From a checkpoint of a small image classifier: 40-pixel images, patch size [4, 4].
Rows from block 5 of a small image classifier, named by matrix and row number. Rows with one number belong to one neuron. Each number is 500 + 25 x the weight over its row's rms, rounded and kept within 0 to 999. All counts start at 0. Numbers have three digits each.
After each neuron's rows are labels from the 100 images, of 14848, where the neuron reaches its highest value: "strongest on" is what is common among them. Only what is clearly more common there than usual is listed. The data: photos of plants, animals and fungi (iNaturalist). In brackets: how many of the 100.
# fc1: MLP up (model.blocks.5.mlp.fc1.weight, 1024x256), inputs 0-127
# fc2: MLP down (model.blocks.5.mlp.fc2.weight, 256x1024, transposed), outputs 0-127

fc1.147:465535486482521487493487514449519516471543505450474531472512513478504473517506505503511525467498507451533504520507518492507509428506512539502482528479562494520466445482506482524520435481468486502483532492452515498484541490530551501494443491483482524471496517500505489506502465549510487521505476545469480460499485508491540489514513500473505523509495487516474477527480485500522491484521
fc2.147:514521461481485506475529512496479467484523509467484541457486469525535515515476509472460507525439461512490495472448489511491495509525494502505472518537437512508498459492510508536516518521535476508532503522500485456476448530515495486503522537475495503516498533510509527494484482476502522497472482483567529474467497488475485481495502462551500505489513501497467480479525537511481509466510
strongest on: order Lepidoptera (37)

fc1.646:496484487514531510494512543486496557467488492527467468487527511532469464454470482509503492511476543488486520482478541517547472476480505465509524483499509503479489548497496574499524489494471509516503532492491512492538448492498521491495507492509517497483483488501524543469491483516503493506508530541488505543516464501551530498510500524449516456517503486511490566523464504494507490521466
fc2.646:501477540517521511483509540561500494470528520461511514523481520477517534533532570504500510488514506512502532496461442484508508530504470489492527509461465511435521471531501505486488511509532500446478484481504477512532436543475532498503502507516509473469473513505502493459499482519506507492472531515470504515510469504511476498500454462511517497489513478497562538478479484456496487493549
strongest on: phylum Arthropoda (66); class Insecta (64); order Lepidoptera (35)

fc1.385:474508526503517497546475508476465504497503519543476538533500460482508499489487552507514451481455508473499519500503499516470515481497490545547493499526479536446489474485470471557490539501484491485502497492547532524467567488489464452460508518479481486518488509480504511521532538506472500471500479508495450506483480518471507479492527495498527444529473541525527489521441503526466509529502
fc2.385:517512505471489476478490524442513525499528507463461499493489485529510482479470469468540450515519536474493537476534504503538501494480505518505486502483550498474484499560512493541452513543519493497508487514488542464533493524490514467535525505497500516485504568477498515515492503523464485525452487522493500479505497508494508516461527526493497463510543547495535505545526464536485535488505
strongest on: order Lepidoptera (53)

fc1.698:482482475481527533505505494534496442504551506547516488482462496492486521540512470516504476526509509469487506442448492490524508470500531475537453496504546511448484508482503496469514476471429504443482494518517510478506511484501480523499516448491481474529500504530467537508520500515528465472513522512482496502473457507517500481515481491497437474471469514497575557437487520506483513507478
fc2.698:538496475541504476465488478447486492457487453480502488508474507500520451554522470461535489471519515533550466474504551539505556518521500527517499484489479520465524505516534482478517513504508481483522474450499485505523463516519529493460488492488511500502529483499483509532498524482486497525486492433505502490526475490508512478460519506490544494532477498529504531487507534504519491506483
strongest on: class Aves (89); order Passeriformes (67)

fc1.65:508484472467470518465556505457515478467485502511558492495490466460527499478567459519515533493480498486489510468510513517496510464518501495492506516485508494506479490491457475457500533510439530487501486506483533469479452504522503501505477530466513472537527476492484516508533471488501509547511483520518495484488507519459475534493477507499530499535504496513528479538499466476497491499523
fc2.65:493525489555484470503502495511464531454516500502511483505519501516466523508547505479498480523482495497476534548457517501468490506518522495504528495545459552502558480510545522520475518497469509546499470504508487462547498484492483490432504486490483501496479542477472489505541526493525502498533488519525467513545497505500499478510508505496495498512483502517472480460472489475456496475527
strongest on: class Aves (85)

fc1.564:494514506532506497469516476504487484479501530461507510477502468503483423526468491521445520511491505516478469498511485500526520470506483507478498509502532540503483506515536516544507496502492489541497510510474487510465489554448476508524474497499480514492537542504528546561472500531465502470502518520542528513520506488485515450540553523478551500453503505464511505484540482502488518500514
fc2.564:510508529462492463463492522496476493531483475504517508481533457488498480505539487481444530517475538467477525480484507511485482543550498446479517547508452536520508503512511493503496517517508501524501540515516520498580474545507487551510507542521524493491498466509498503510547527512512472450498497500495493516484470511494498490473506497516487492482477526508537497481492449476461484533443
strongest on: order Lepidoptera (35)

fc1.449:574501522518518507483515500520476465529497477502537495504503485525508526555495486518492446497530546489487465500508505489544488478488505495527571506570467546492467526477471529508474478485500500496506461504488453500511460466524508480529510516516492506502477487525512523503485473501510503516466467475494484479508504512549501517497506517551490481508473484510485467492485517474482531512510
fc2.449:457522456544462515463484472487520507469484510536466503473485541518519523497512489492504532504489489473520565483509489501524531489515495476524485509498547496448494514483534487453515506522472536536489518471485528511516490507484466562486483480472491489490493481535504474509478563515530531487458460479500427507456501486486495526511458508484513539514520488521470507479522513470531505483473
strongest on: class Insecta (79); phylum Arthropoda (79); order Lepidoptera (46)

fc1.450:495481489470505475480498492525495499505554532517499478469503482498505529488496462518507499525535478491451472522497482519480500494451467501493497507492583476512505476504428509517525541496504489521471484469547510483515461510509500472508538465539523498484511446503510526483470484506495459504513510532504484512485507466509506500471504501525515487510507468502527487432509463528530503514480
fc2.450:499546533495508512542537525533523478493491513515455522523521513494508501494535500471513482415501516516541458471497526469518507504489521495480510496494494460483494528476474525537512487452506512526496474483466477465500479500459524494504527497486438538527505521506464489547507501529489527488462515549517520506485525479510491462488496496480516525469510483487461502531522508556536526440493
strongest on: class Insecta (60); phylum Arthropoda (60)

fc1.554:493483493543476525465440485500486480463520512464511503512460559509491498478500482524501498540479522490527549454507521496531509485433454499504450524478497494527528519503489511515479505522460465522485499520490466497501498481516479538503475526499497494469460459519508517493527506472508535544478502490538475445472471483541491516511511475507465454495504494522499524459492479509545508477531
fc2.554:573488428514519515465515454486501500532427496568478475499486504467544500481524528553506495527511462532483469526470468474490440483486510492490477491468506508492501506487481486461469533506532491497468489502539535523486545486526502490521490541495490506465501528492491501513477521509487504513462489510471490518453507519495511486475538532446513509521517519500516489478541550472506491516503
strongest on: class Insecta (62); order Lepidoptera (43)

fc1.314:497496499512551498507488567500500527466516519502493539486509541465468487526457490526487546463496537497511513448489469519503484471527505505512511493482446516516503476477485520548488524512504514517532508479479518520545515515485497499493531495518477521548500487515480529512468505491519495474491545476524508508497502459502510463477469528513522462546470491477497512504515477504469532504495
fc2.314:469479446430540488511509468491462484527514493532504456478497545483558462512494510486544500549502458495488552488471474516524486520484518514479435474551502538510496517486473492540571486506490497466486506523476490483485489509488514516481534505521515507538486525545457475495494485482509490475502499484490506501498498526499458500524567490518506497489517507527525486525514512504519455476531
strongest on: order Lepidoptera (48)

fc1.464:467520464508486480532509511456500474499492539523485452450476448508482498544513545531448493459532539461502503500467511489496511506483495552518479505539509503507540519512441487494496543507525491508501495476463507513521502499463502459473490501493479497508498472433484512472497504516523493519499560513513513499500525504549471505508493514481465487462483478499472496498523484549506492500445
fc2.464:510506500504466509466470455543542454453519457517499509525468525491536533431469483478492532506503516473536547500510521494512511483475511495495505489482492519509485485503476463530506479495537534483487506492522522467513531529481514536510501460487516520468464462522496508517514496452508500509462483504481495531505469471516535497535495513485532480536483519519470494512514490468546476459431
strongest on: class Insecta (84); phylum Arthropoda (84)

fc1.269:507535502489472521514469520482505482477491509482438516495505499548520502511485527514496502488473472482511460500505487487521511523536520476554493496492527486507485480466489490527481486537508510545473484483490534497481555452499466507511489523494488474480487471500517508510512487515545483520470537478502485547547521501529512478505489466528514480524442523501487540530492502537494436457501
fc2.269:549520502462493538480509512492495530481477498555498546501487456496469480465513494516508510525468483496489486469524504492466488479468502468511525493491526514511523484496513497497534517488499519544498490471508487527472499478484514505507541525493468520504484505488519520484497544531504504499411484506532524541551526416508481488480519492519500500501505470487516483546516557488528505537515
strongest on: order Lepidoptera (33)

fc1.532:546507485484480502469482505532507477486484498495484480499465550497515511526516511509497520472516516520499486506509473514461538484512547496519545479450534553483494472471473538529445483504514460440526557485469536490489462488540539573479475480528463525493483476511491522466527539516513472488514472508506495509530472473518510475484473478497521474504487460515520499467487534499533498470468
fc2.532:470493514482482484483473476514482474503508548504521514515517470478482494514534526504478477524511484513479491508495478461491455546493541479562521490493501505486557496523563525493471476497517515523481501479490492491508440550501475531472556487525541520494527515500461492492494487514481513523475499476470510515475485522454496490472501533525515478521479501503491518509476487503492541530458
strongest on: phylum Arthropoda (75); class Insecta (71); family: Nymphalidae (41)

fc1.502:469487466505515516484519464513497551512491501487500534518514539472475489461567473497479464490518553530520462470494506518431490473511497503531516515504490528469508522507516480533568461535510493531478519512485499502516483489478519428529493487503465478479496513494502455501498507497518439490473512504502471479528542533498537496492523485466510512538511500538503496457475498521504484507516
fc2.502:507496513466469486467500516538483463484520482532496467526510510576493469466495499452506528538478486508486473520514537506472485523510489452491495462509517510459497476499459525458490497509488465479476469508509510481478513484498499490497454493483485537501502536514527497477518477487538478531478499479488505487516537518545505507510531533442476475437485484510507484538500507463509510511457
strongest on: class Aves (88)

fc1.363:495503496512532464476478532542458487452514523474502472514522484454463532472493496513510521518499482483529505506506490500563501440537472531501506533496512483488530486508531466515492461533526504485490545504501523499488475500474546488493509507498451483529522507492506505495512523494511501508492523542509505481469578552460480485515422494517511509499515473548538474479502515512505524502478
fc2.363:479513499506471518492500485551493503539521501536495492541556528483533496511481481536479500517497488499473521512498548462471474533564517531456484483470498505500513532496451554482507532516484512467488427444484535543557530533542489487518561534461510523499525498530497513467458486484499528463498493505525478533547499509511539504463485504501488528498539503457482518509523523470499496524486
strongest on: order Lepidoptera (43)

fc1.486:449490484517501521503484502506493448529523532449509545489459480536453485507545487538514508458492491497500519562506491481535494463506504498522434535536489491543489516496484518483452483463542515504468499491485554484521508510492537500529480478495497449501474492490489467496493501486522482487508503500481502460504551507489546496472512533476500478484555477557511477467501486466489490481515
fc2.486:538516501463473482477473531501520493520455495510513501496507518542480464476474461502504485492487513489480555523550470530508556533509510514509501464508488454457527491515552483528488482490484504539519509504497506465478490467464446525464530480476487529525516462481496528524477482483488535496517515524526480475514514495502476488490485447498509518524514509534476524483500518479506494501461
strongest on: class Aves (83)

fc1.54:443495489505493488475545481449489472486501459497523497518492490493509479462492509454497469526488516513523490477484491530509521496523534512466529477519519572513451494481561503526466523535509455507478490511498537512481482474475487465547497519485464484467505531509504489527512494515528499524486541515579490479480518508520525510533531463532512517468459517501492562491500522532525506498492
fc2.54:544490560552494506476508473498469442477530477529477434488535499514479508493518531471482482511516523470486485443498461500506524514500498533524518586504506475479459496560475486479516501504478493500504506560483544493466534541463537493494499508482474496497512536493512508483461525485520451511498499512519480449504509528537495471422514491468541484477493496499527476478559544479474515492500
strongest on: class Aves (89); order Passeriformes (53)

fc1.569:498509514499509506517509505515509532468491523503503473526444474501470495469483535492485492512483476510508501506476548543477466517509511491488460504484543455470477467449521517486552488522482518500475509499456469462562532510534475486473475503483462488495488518546497485503453470504529478490531494506520521473487538498507515523507500560509495491519515515506515510504529553550524516474485
fc2.569:497500527508502502495515508490512539515487490465487494527491530474456487478487537537512513483487530499486476531526519450496525468499521497479541513503548488502493475503488479502507475478469509531553483511459484518496464523480482490501493517464513475510493465503447479532483499474491480477482480487550523477505491426486504531510467470508511481510494524545486505532544532450510525514536
strongest on: class Aves (84)

fc1.406:527505509494440525536517493476516480502455531480524503499463511477517496493522454458480496444565517467474528505524468493498529510473498486517505499530471514484469485511487554483481448537518532500529522538543487531544549453494539520476469502485530494489482491487535473485485501488511475517502518505532459493486485479503519487516499526496486496538501475522513490478510485510472503508527
fc2.406:513488506493509492463514518533525502488495544525478522492519517496495490493567526484457523534474510509528469483486519487538480506494522484472521500481495482469517511453502490507505520522424510502520462468516522479509495513530515546512516480480437462518527543464487519486474448516578531472483491501480505490517476469504472498480467494506502516512495546499526519488505520501476482549508
strongest on: class Insecta (59); order Lepidoptera (33)

fc1.767:474535453452512500505519507545510491535457500544465494465476474518475461524501495511504484504446445479454487496501491505501525496506463483491496496477472497524518532492527559453462488521496499489549514536479496512485518474495494522499488519491498473496521521541488508501476536495507456504515481479487514527497553532501501517499513489508550480526494498499532483499568520513517519498470
fc2.767:489497514460517497498501522488470510493490504476498480484445495515527485529502543492489505522541533463491450539462496514564491514500529501501509444516537488460509483514516474529531497442495518466480486488478543543531501539503496470476525557506460484551487459495536512465508513507491479501505475460514514565486490428507467517451497494488536466490519477485501496535531508456509508493533
strongest on: class Insecta (60); phylum Arthropoda (60); order Lepidoptera (37)

fc1.217:536477524512518550499495516569470520529479532530518518463471552488499500484531491505485542527501507536474526472508541483520463452440510539526508479528509540491487500481513492544578518498504498499458460491470471501513479496505491526481487519498485481496532501509494471548527446514480482493480514473496536498465528479501500501498530497514491462477507525541508514502498563518528486499461
fc2.217:490528500485539495477475524507485502489502461459519528502533472484472461517478494540506536490509482477523461486537500503471496508497507485531517525510536501477506535517493502497449519450497540506511523536520504474486545504505467517497486477496497507477494559519518499498518524548488571482456462486481489488485498492491500485487478472488538529487472461506534512476520506477520503535468
strongest on: order Lepidoptera (35)

fc1.182:528514465478507510501525521530514517541575538475519493515514545471481478478495498494525484545497541508517527496529475511497495496485496474505512470526520502497519528514475503531533499502494479459521468491549515446516475515520454510509494502485492510473488468461483495526437472515513521494543507507485509499543480508494501462484490494505510485454512503502530527507509478504508517529502
fc2.182:469503524514526458467454529462512498483520447532433529510504479510503547518496459485526469454535489469505494524513478494518484502479484523517471501535532490518495480520515516492480481495515525495465516485522556458508483498480528505513460503472503445480501523503521468473527512527507494483479551496480483481480465518490528480499482514498494503505506484486448506474475499536498486481503
strongest on: class Insecta (71); phylum Arthropoda (71); order Lepidoptera (46)