config = dict(
    model='image classifier',
    dataset='photos of plants, animals and fungi (iNaturalist)',
    train_examples=155796,
    image_size=40,
    crop_scale_min=0.7,
    horizontal_flip=True,
    translate=0.12,
    color_jitter=0.1,
    targets=['species'],
    num_classes=646,
    arch='resmlp',
    norm='layernorm',
    norm_position='pre',
    hidden_act='gelu',
    mlp_ratio=4,
    layer_scale_init=0.01,
    parallel_block=False,
    inner_norm=False,
    patch_size=[4, 4],
    conv_stem=False,
    layers=12,
    width=256,
    label_smoothing=0.2,
    loss='binary_cross_entropy',
    init='lecun_normal',
    residual_init='none',
    optimizer='muon',
    muon_scale='match_rms_adamw',
    learning_rate=0.0061,
    momentum=0.9,
    nesterov=True,
    orthogonalizer='newton_schulz_5',
    adamw_lr_other_params=0.0011,
    max_grad_norm=5.0,
    ema_decay=0.99,
    max_steps=12900,
    batch_size=256,
    epochs=21.2,
    lr_schedule='constant',
    warmup_steps=2580,
    weight_decay=0.0,
    adamw_weight_decay_other_params=0,
)
Rows from block 6, named by matrix and row number. Rows with one number belong to one neuron. Each number is 128 + 24 x the weight over its row's rms, rounded and kept within 0 to 255. All counts start at 0. Numbers have three digits each. After the name is the row's rms in percent of the matrix's.
# fc1: MLP up (model.blocks.6.mlp.fc1.weight, 1024x256), inputs 0-85
# fc2: MLP down (model.blocks.6.mlp.fc2.weight, 256x1024, transposed), outputs 0-85
fc1.738 110:156146115147147083092133176137145149105116105097081130182119136136140140134117127124100148103151153133153140140121118072100157117170130141134128120127166121144113108143113119110167122160140154126119134128158149160134084167167129150125125114112115100131107132
fc1.739 115:117098102144129065092109124153077092148118128114133132141122142157120177121125144140122114147131185128134129082118086127110161107148112169135155138131123123099109141158099125108130130142126081149142105150154076106149097136121160112161143060157172185107140108
fc1.740 097:089103154162139105141158119103080147111156113086125107110161144146149107136115117145143157127115153131122118054159125151148127128119145129145146159118213141152114150166168120086137132127124143060132119106120129132115143127162106112105104108114105128132095158
fc1.741 093:129128150108156166128139158147151104153114121085093131106097122125143088190114122134088196121119140194114077118103128143156156140099130143132135166112108109129126139163114114144176152137144116146126105144112102142110140100145116112116108141135120138141110214
fc1.742 095:127112088119127122133137106084126142100132120106102115108111124113132087111114106129101102112159096128138144156078110137137182171132092111148138139160138118140096102147130100148121136107165083168122156133059134109118122141186131140112108165092123105129102119
fc1.743 100:111117092115118134136101120142122168114130103093161165126129135142108177139150142128139122142155171160110136082108116121161132113140138132132163097141148163121125121138107134143117156050154123099112137119128114153110143131151161100113131116113149125146163121
fc1.744 095:135108140113099144092124110172129126142158173123115099171131100145151109139128092116171091102107122165135150129110126130144098107157114142107184133094109170062127100143117114176151125112139105125077180145134096109139098149158156112160139158152141151118106125
fc1.745 093:102110096112150128096136149103109160130135117117167141139136092149115129101135093143072167104126137124161130132117122148120167104106138133129100101121147085099141122105125128073128162108117183130167101175114153125133104099089124105112164126131124098113070139
fc1.746 093:082149097099122124097148078135095129170139104108116133153123129107134117125146115123124087140125131134117133137152109151116126139159110115148100104143152095159113151102132124143133186143191157125157138149142141173135117144115099122138185135140105165124125117
fc1.747 117:150161136131160149134146142146115119147090141131142146125124133153164145122121143085084136134091128096101134116087107156110146079128137129141118100112136121122094114164164154104148187143107083090110135113132106159140105134136105169159104156107108142104082175
fc1.748 090:141146111139133117128090153175130109106089097136145107152145122191155056100119116108127146157175159110159173158147172136145099109119131096126096122139106111128112071142140097120104097145140106128123125129138123169131099155190146133111119126176122125120110111
fc1.749 092:123114136073129141165123120077099144100117122112157142121135128129123127137136139119129111124106123108128160116115135152122123143126143124131143109142155130141091150103098155158134139119170102159144142132144182117088100087142156103173165080140071128146111148
fc1.750 107:130141087113153158134070127109136125127103085131128102117117152103157162126148096141145105150073126096129112142113141178128161119150085167116111134129137098147176116104113140135182111128128120120135128169110147124076120172148154115135134129109152099129147143
fc1.751 082:162164114135123126110148153110128138123128115102144128132086121137090137136156157147125115127145141149112121156146133116126138119107148150145150136142105129113106097139086151108136109122115187152143161145100125136124087136171111110136125121113098142135083136
fc1.752 104:135093108177179146180140146171093096107130149156114111102092085123151119114125058105087138149125121126120126120142149149100096134116153139140148118130135148122112120095114151113115122149124162147129119160157099142139106131163106097152126110104137133185082117
fc1.753 111:129155117105146160198129142134126148097157100113125127146145122130148095118183136153127132147123108153127136109138110146123121103099114095066131104165108098138083159104142118124105175107135084158102188110152124116094055081129110181155115140107154175141107114
fc1.754 110:087181119154105135125127089122110175164155129123141118136110102118106185151139102134116096158151158119124157143097128111120124150163128126148140129109164061156119119067115109122120138137152148145123108096135101154103121110148148157123121128140134112125164129
fc1.755 086:106138147146114098116128121105103136129164124109109136135110090086126120136195150119122129109135127127126082143156123154141178146168115107153128120103152090143154132144121123144153125131079134113158143139118131106123118160148155100123112136121100106161130154
fc1.756 105:131100124111136147095124175126135144105112142158095109172110113093119113140137152144129110144107118101092131130058110135162145117137108163140074134138142153102161104142131127151135124106173143142131149111110101138072136124092132183120108119100130145148124176
fc1.757 099:077106178139141086122110112114106095126139139146109087121132161128154115155121092126079141103174141108114100124111118112164129085147142139127155125088156156097144107091088161118113145169128127128160170141157125147104085144114127154104134119156124153086127068
fc1.758 101:157131127141123076165085125158113101126053070162137082128137076138110145181154128142113104118118119130096115147091108174167121101138178126110128116099134141120136111137078116159106129133149077087142107121139087178140087153142142113118130117115135146139175142
fc1.759 120:068116134131158128128115102120120138139134108118080147134090140086144131158155128096102094133137100113124119100098145155188165138119124085150174114138077137105111182122119171149150156174153134154179126094120163141163098130120097133141132166122130135161156177
fc1.760 102:143145123124108113095120125099136133169165119136145117144136133151098146120148123133116118157139142130115156136136104132171120113162119142112139139127116118113102130147120129161133130092159151140111177154048179100088104090145165101116111145104115108105090147
fc1.761 099:106092120125155148121143112119119141142113116097135089173161098132109099139123125133125123120076145099109132101105078111166160114110128120124135128121150085175113186128152178109136101158145089159140100131123114139129108164105157147142130092125128142115133143
fc1.762 105:145129086138101126125143132149140113118149183109180164131152141136081140141111127155127080125132153121095143148161104169103131152085135096174139124166138120133138136102075125131109099068139144114111142134137145099082148146126134122088135136120127142132174148
fc1.763 099:106111151171118111161089121152119135120184132135122163139085132118114138137139080104134156192143116103097123120115117161106183071145117145122142128122133142138164119108123114163091076183109165178132132114135142118118078146128127145041100146151146146116127144
fc1.764 088:132144167099139139110145137106087140092116122106095085155141165117146124080140119156146165124122106174111139153122165157132116144133154157097162134132135094152091112104116177095125068135150051125123139123115112140144132114143150136128054137082145119143108163
fc1.765 083:101093117109149139117111098069145126123144116106146120140136114157100119134118096134141110113119101154080132161095152167170144113152084136080121174146141151144099100146110129103141125112146096101137098150146152110096086130159133127110103126129105098101161095
fc1.766 102:120168125102156166165125141157142125137158135120121140137095141110146146135148130092133111126110115122138095109086125139136157113143095139093133142138128111110101076111117099156132122170091105109151148095141143139089115089119165157126098141142166132136107111
fc1.767 098:196122162101136130150133127147081136085141132121157122132130124150087120096165117154112164090132140152106111146165129128155136126116128176153140109101169157124111116144119100150138127117146135126108108155116080127186131112098112074119075136135165161115126124
fc1.768 107:153121116104109158124101145101126156144137162163141121116134135141123122112079107147128101147113156143117128135116130161165085124151141125114183129155087143125165124062123127124142132120133082161156097138095102108121119156126126147117143079152116097121117143
fc1.769 101:148087161122116147148141109170132101109101133120140132160110114121107108152106122121104129113103176122148065131154132120139129091134146113205145105123148101142106156140142153104129087162092106180153118138113136094126123144149129118100107161110125161156095172
fc1.770 093:107126139115121147077124111120167157119121139172115172128120121120111166137141118146121144127177132122105133123123154146130075152163129083125142135126105120090110107134155191130147149108124149095120149101166133077130136149128124138118155106138132122110097095
fc1.771 097:124173158112102165175160129136085095148091132106116112116106169105124138118156114109093113093126135109086148134128129109200132105119073114130130143090131123095102155145117129143143121112099150151104175097158124145155140108143131145133127113095132101092162136
fc2.738 109:103142129107125103147157114123140135129142137114123116130128148152124137119145161117120185126196127112121111094127179166108132126080092118134155098136109117158110151102127157122149093118151126116135114115179114126143121127128100101129180137123144129117146140
fc2.739 111:108103067092150137119107123146105144092129118133131137073132129115154103139116108159131136128125112140140174139066120134086105101167161131138137075122168121115127154086136137095104123112160116098111116111134142162169168112128147084113153093131092143142124116
fc2.740 102:103106081106166139134123126138115130131106130154158137150122112130147069116117114151144113153091132109084128209166108141127105112088161132101145112085106112157105118135139141155150105109168142192131124157149131142105112123125141149126135128108165118100126111
fc2.741 087:088136153133108128147143098142113131120112113155165108163147140118090182162171108088122154143145106153116148130139118146106105099146084128187100135115117134146094132125180133149120146145123105110099109106112120133099115094128163144148137114135131120135109138
fc2.742 109:101136117154127147111154103126130137140138106128105141185096139121154137102151139104116127134128139152128127121126171084136125125128118163102171161116141155094129136140109157142133122125135145131101099106142151117106153139117151144129163108096149128081152138
fc2.743 111:163115132108110150141111122157156105125128177088111147124123149105128155167102114123088132139125140142187101127137122138105075109136125178109133161131143117123082044103108146135125177124144155137136112120138108148146108143145127090141104112114145168126131090
fc2.744 095:154132089122163100131108112152139119140130139128107107178143176138122135130110143148175182168102151127134119131113170166108108132151146168120146156114118136158151082078132136113139107148121137119115051131114092167087160113095140107153130145161119159126139121
fc2.745 090:118159124140136138142140120103069122083161136118102112112172150138092090086149118135088158147118148128132125137165153100135137124109131141075139116112164109150106106106084128137085160099102168110083136141118121165146126100118150146125143147130150140131133124
fc2.746 089:120160112103145153143106108134109118140164114153112128130114134122097109130106136161103171123093138141144134135123169132127110131149158159157106189111121118115115110119147148114128078120119106122121096207085111100130126159147168095131113173119151117136166115
fc2.747 110:139115131152108131102109118116148117141122166136132140124138132122136118123157105116093118122119118104151127158170139138142151151134199098101129149104095167165128116122162143110156127077171111105119124103132107154175163112120123152153169114163177126114164163
fc2.748 097:137148187122158136117111166125136119131141118135113135117119095081083154141160121157082178117177128110163155178132154137152173142122114077086141129110104171129104113096109150136135155139131116194079197118162153157140139114099144104104098132116135142163172133
fc2.749 099:158161123149160088152177123152111121133119137101123116179127143136194149122156082105114099131124103126143127179151082106099128111173159144160129082124107133123117120132130128130101122116125111147095155133159065116125094153089108119108176159134199168135123110
fc2.750 099:113126131090083126116098129139144124125127139132140139164142179125130101155164163169121092165102135139115149131133161143137121154135143132119136099145127139093174112141138146138102106139096149178089168145151130109101150091137134161100110158132087101161119168
fc2.751 087:096152096129170119136118094105097163133162175136124123091171117109136106110120146088144143128140132145116126089132103095136108147134132114116124114110129122137149147130142142104129115144105102114098109130153117125147094094123110126134169110143134158129075138
fc2.752 100:127127139139078154123109133149095130152125157139136144126081096152100139106178090127107128188132139138115132148115149144182171106100153108094177105176092166117139145155104119119124113144103089140131115135170091140093137152140175128102117134134133145089145172
fc2.753 108:130167153136091087125101110087114139137152119095099126118122121136143107131116169081158104162118132073156111150092106133123140125107159134129127086081144119141148114121107110145175149109112157123126128140119121133140137151118114140140130098127120104133107164
fc2.754 112:152096108120120147118107140154142093135114117124150131143112125133149107138090139109161107134085108111071081087113146131149102111114125075095092108128148159146121069137120143145124145117131137099108128129139141107165129103147120124127090095095177113088127141
fc2.755 079:127162109154155133150144121128158120174060140112119174126133164110137118145101144139118166142107126090136120071149102129106089122109153114136100153151171114135112112132121127097187129127148135117101134143130153097131152151105122177107100163120168113118132132
fc2.756 103:126217180134138129145176104080084148126140119102139120151143095113134142137144106130121100093112162115146128117113103086135071165142169134131141147096127152111094172094144095176147169123150156122097140094117146104142089146140100096132112139127135137137113146
fc2.757 095:128118126128132118147137165145163134091118102105128154134119140149106125155153118125156132111112120128126136120131183120097062148132108122148097148132140094122121122150103122111096115131081093112124109087119106163130141125123138123136120135129163098143170108
fc2.758 098:099089105199130119116120145128146111156128152115155108149126126135141096175114140177089145096165064122102133105100116109116115112084125085148152134152148163121156119169144116082115131164123077114120102096140142088125145107129157161098148117155132107097139136
fc2.759 119:156112116168126185156107129142103119149149128137131125125141096117109102084112125131145140096150137114153123126125160120125100097170166106156094140167096099116126066109126120107142129110103117126134162136102155127123121156147144084130067178121130120126134103
fc2.760 104:158106103139151147125154138120115147105133153090128106098119095149104122153106163139110133122143148118064118127177159146100111151110094126155069145145125154164102118056117134089146130116139153149134122112130117125131121148090070106112112158092164097137168093
fc2.761 097:099117167131170121125152090143163127143118087138148110135192147143110133129123139131124124169096173146138148135116075101105148125081163118135043104139105115122130144121135130123120149117151179117135157125154059099160097156149164105116167112148141108131109180
fc2.762 109:117091083087146139134108115127119137107084088110099163069113098161150110154133142127158136115133135148120104125116160152105110125140159154135124118121101119136145123136105086085129087160118118115139167151148107132168123099121110134100127165105124138146103179
fc2.763 095:147100120091089120155126127138127139171092126115170102162143127107120103159137139124086110135169135148141141097151113093133112100158076146103116085189092072110159116119147130152134173109134172138129089154139109118148096110139111140130166146161127164161154137
fc2.764 092:110111156120130135167134141179148098157119137152162144156081134166200159138101146151142121130156107088159117108184148104123115140080094091061118131090132121083112094126149104130110157107092132102157107142126099108117104142131091143087159086159123117138121155
fc2.765 081:147120124106109104152137142148122144113157140150142113159128128110131124138117104126160132133166137116149116162166166089148159159087103142149172152137142106163096144150168128114146119165117197148090129118139148106171138104117103153126098107100141101130180107
fc2.766 099:159116149156116125120106097137173112112071102090130098113125131112139123161128150109151085121134094150148116090153111102108125151122145149137124089113113083144112131141184119133143123119137113122115112158113111159149150104135124183196110134148135108107174145
fc2.767 102:140109108123121121122084128138115123132121132141125117110123168108106134147135113129125144110131141113151158127146108149155124126121140105139140110130129118098150162125148111087129124112121129141132105057125132085091173120179136147169120130164123143115177105
fc2.768 118:101181092114060092180105165125131133144130173129074141098139158124134166141181105119139117163093125136172106132111092131135123133100101123087142127125169122106102132104123114147158163129156161116111114097110097113102100143169113149106137150108114134123120086
fc2.769 094:108140146161170156139132152093143149178129120130109112113113122108155154162109113120174077153128103130152123145117150155141102160131136153134113097104110126171132146093128122165183144156106153110133169104143167087095110137121135115164100125156088110137074128
fc2.770 089:128124121136138125137093147103148135100094129122133135165098128123123120085115143091098132097150129167131110166067127105120081110131169056142122109130148127130097115131133114147137155141137090138113102157161104151130149079126128193138141134164134171137136091
fc2.771 100:101097095104135139111129125137148149120144090079157139108152089116154113176100108095114098137149093168123125132136127126091116130159122114098145093144090149097158154115139111111138162138128145158119117149133126092112124127084132150185114126150131142149139108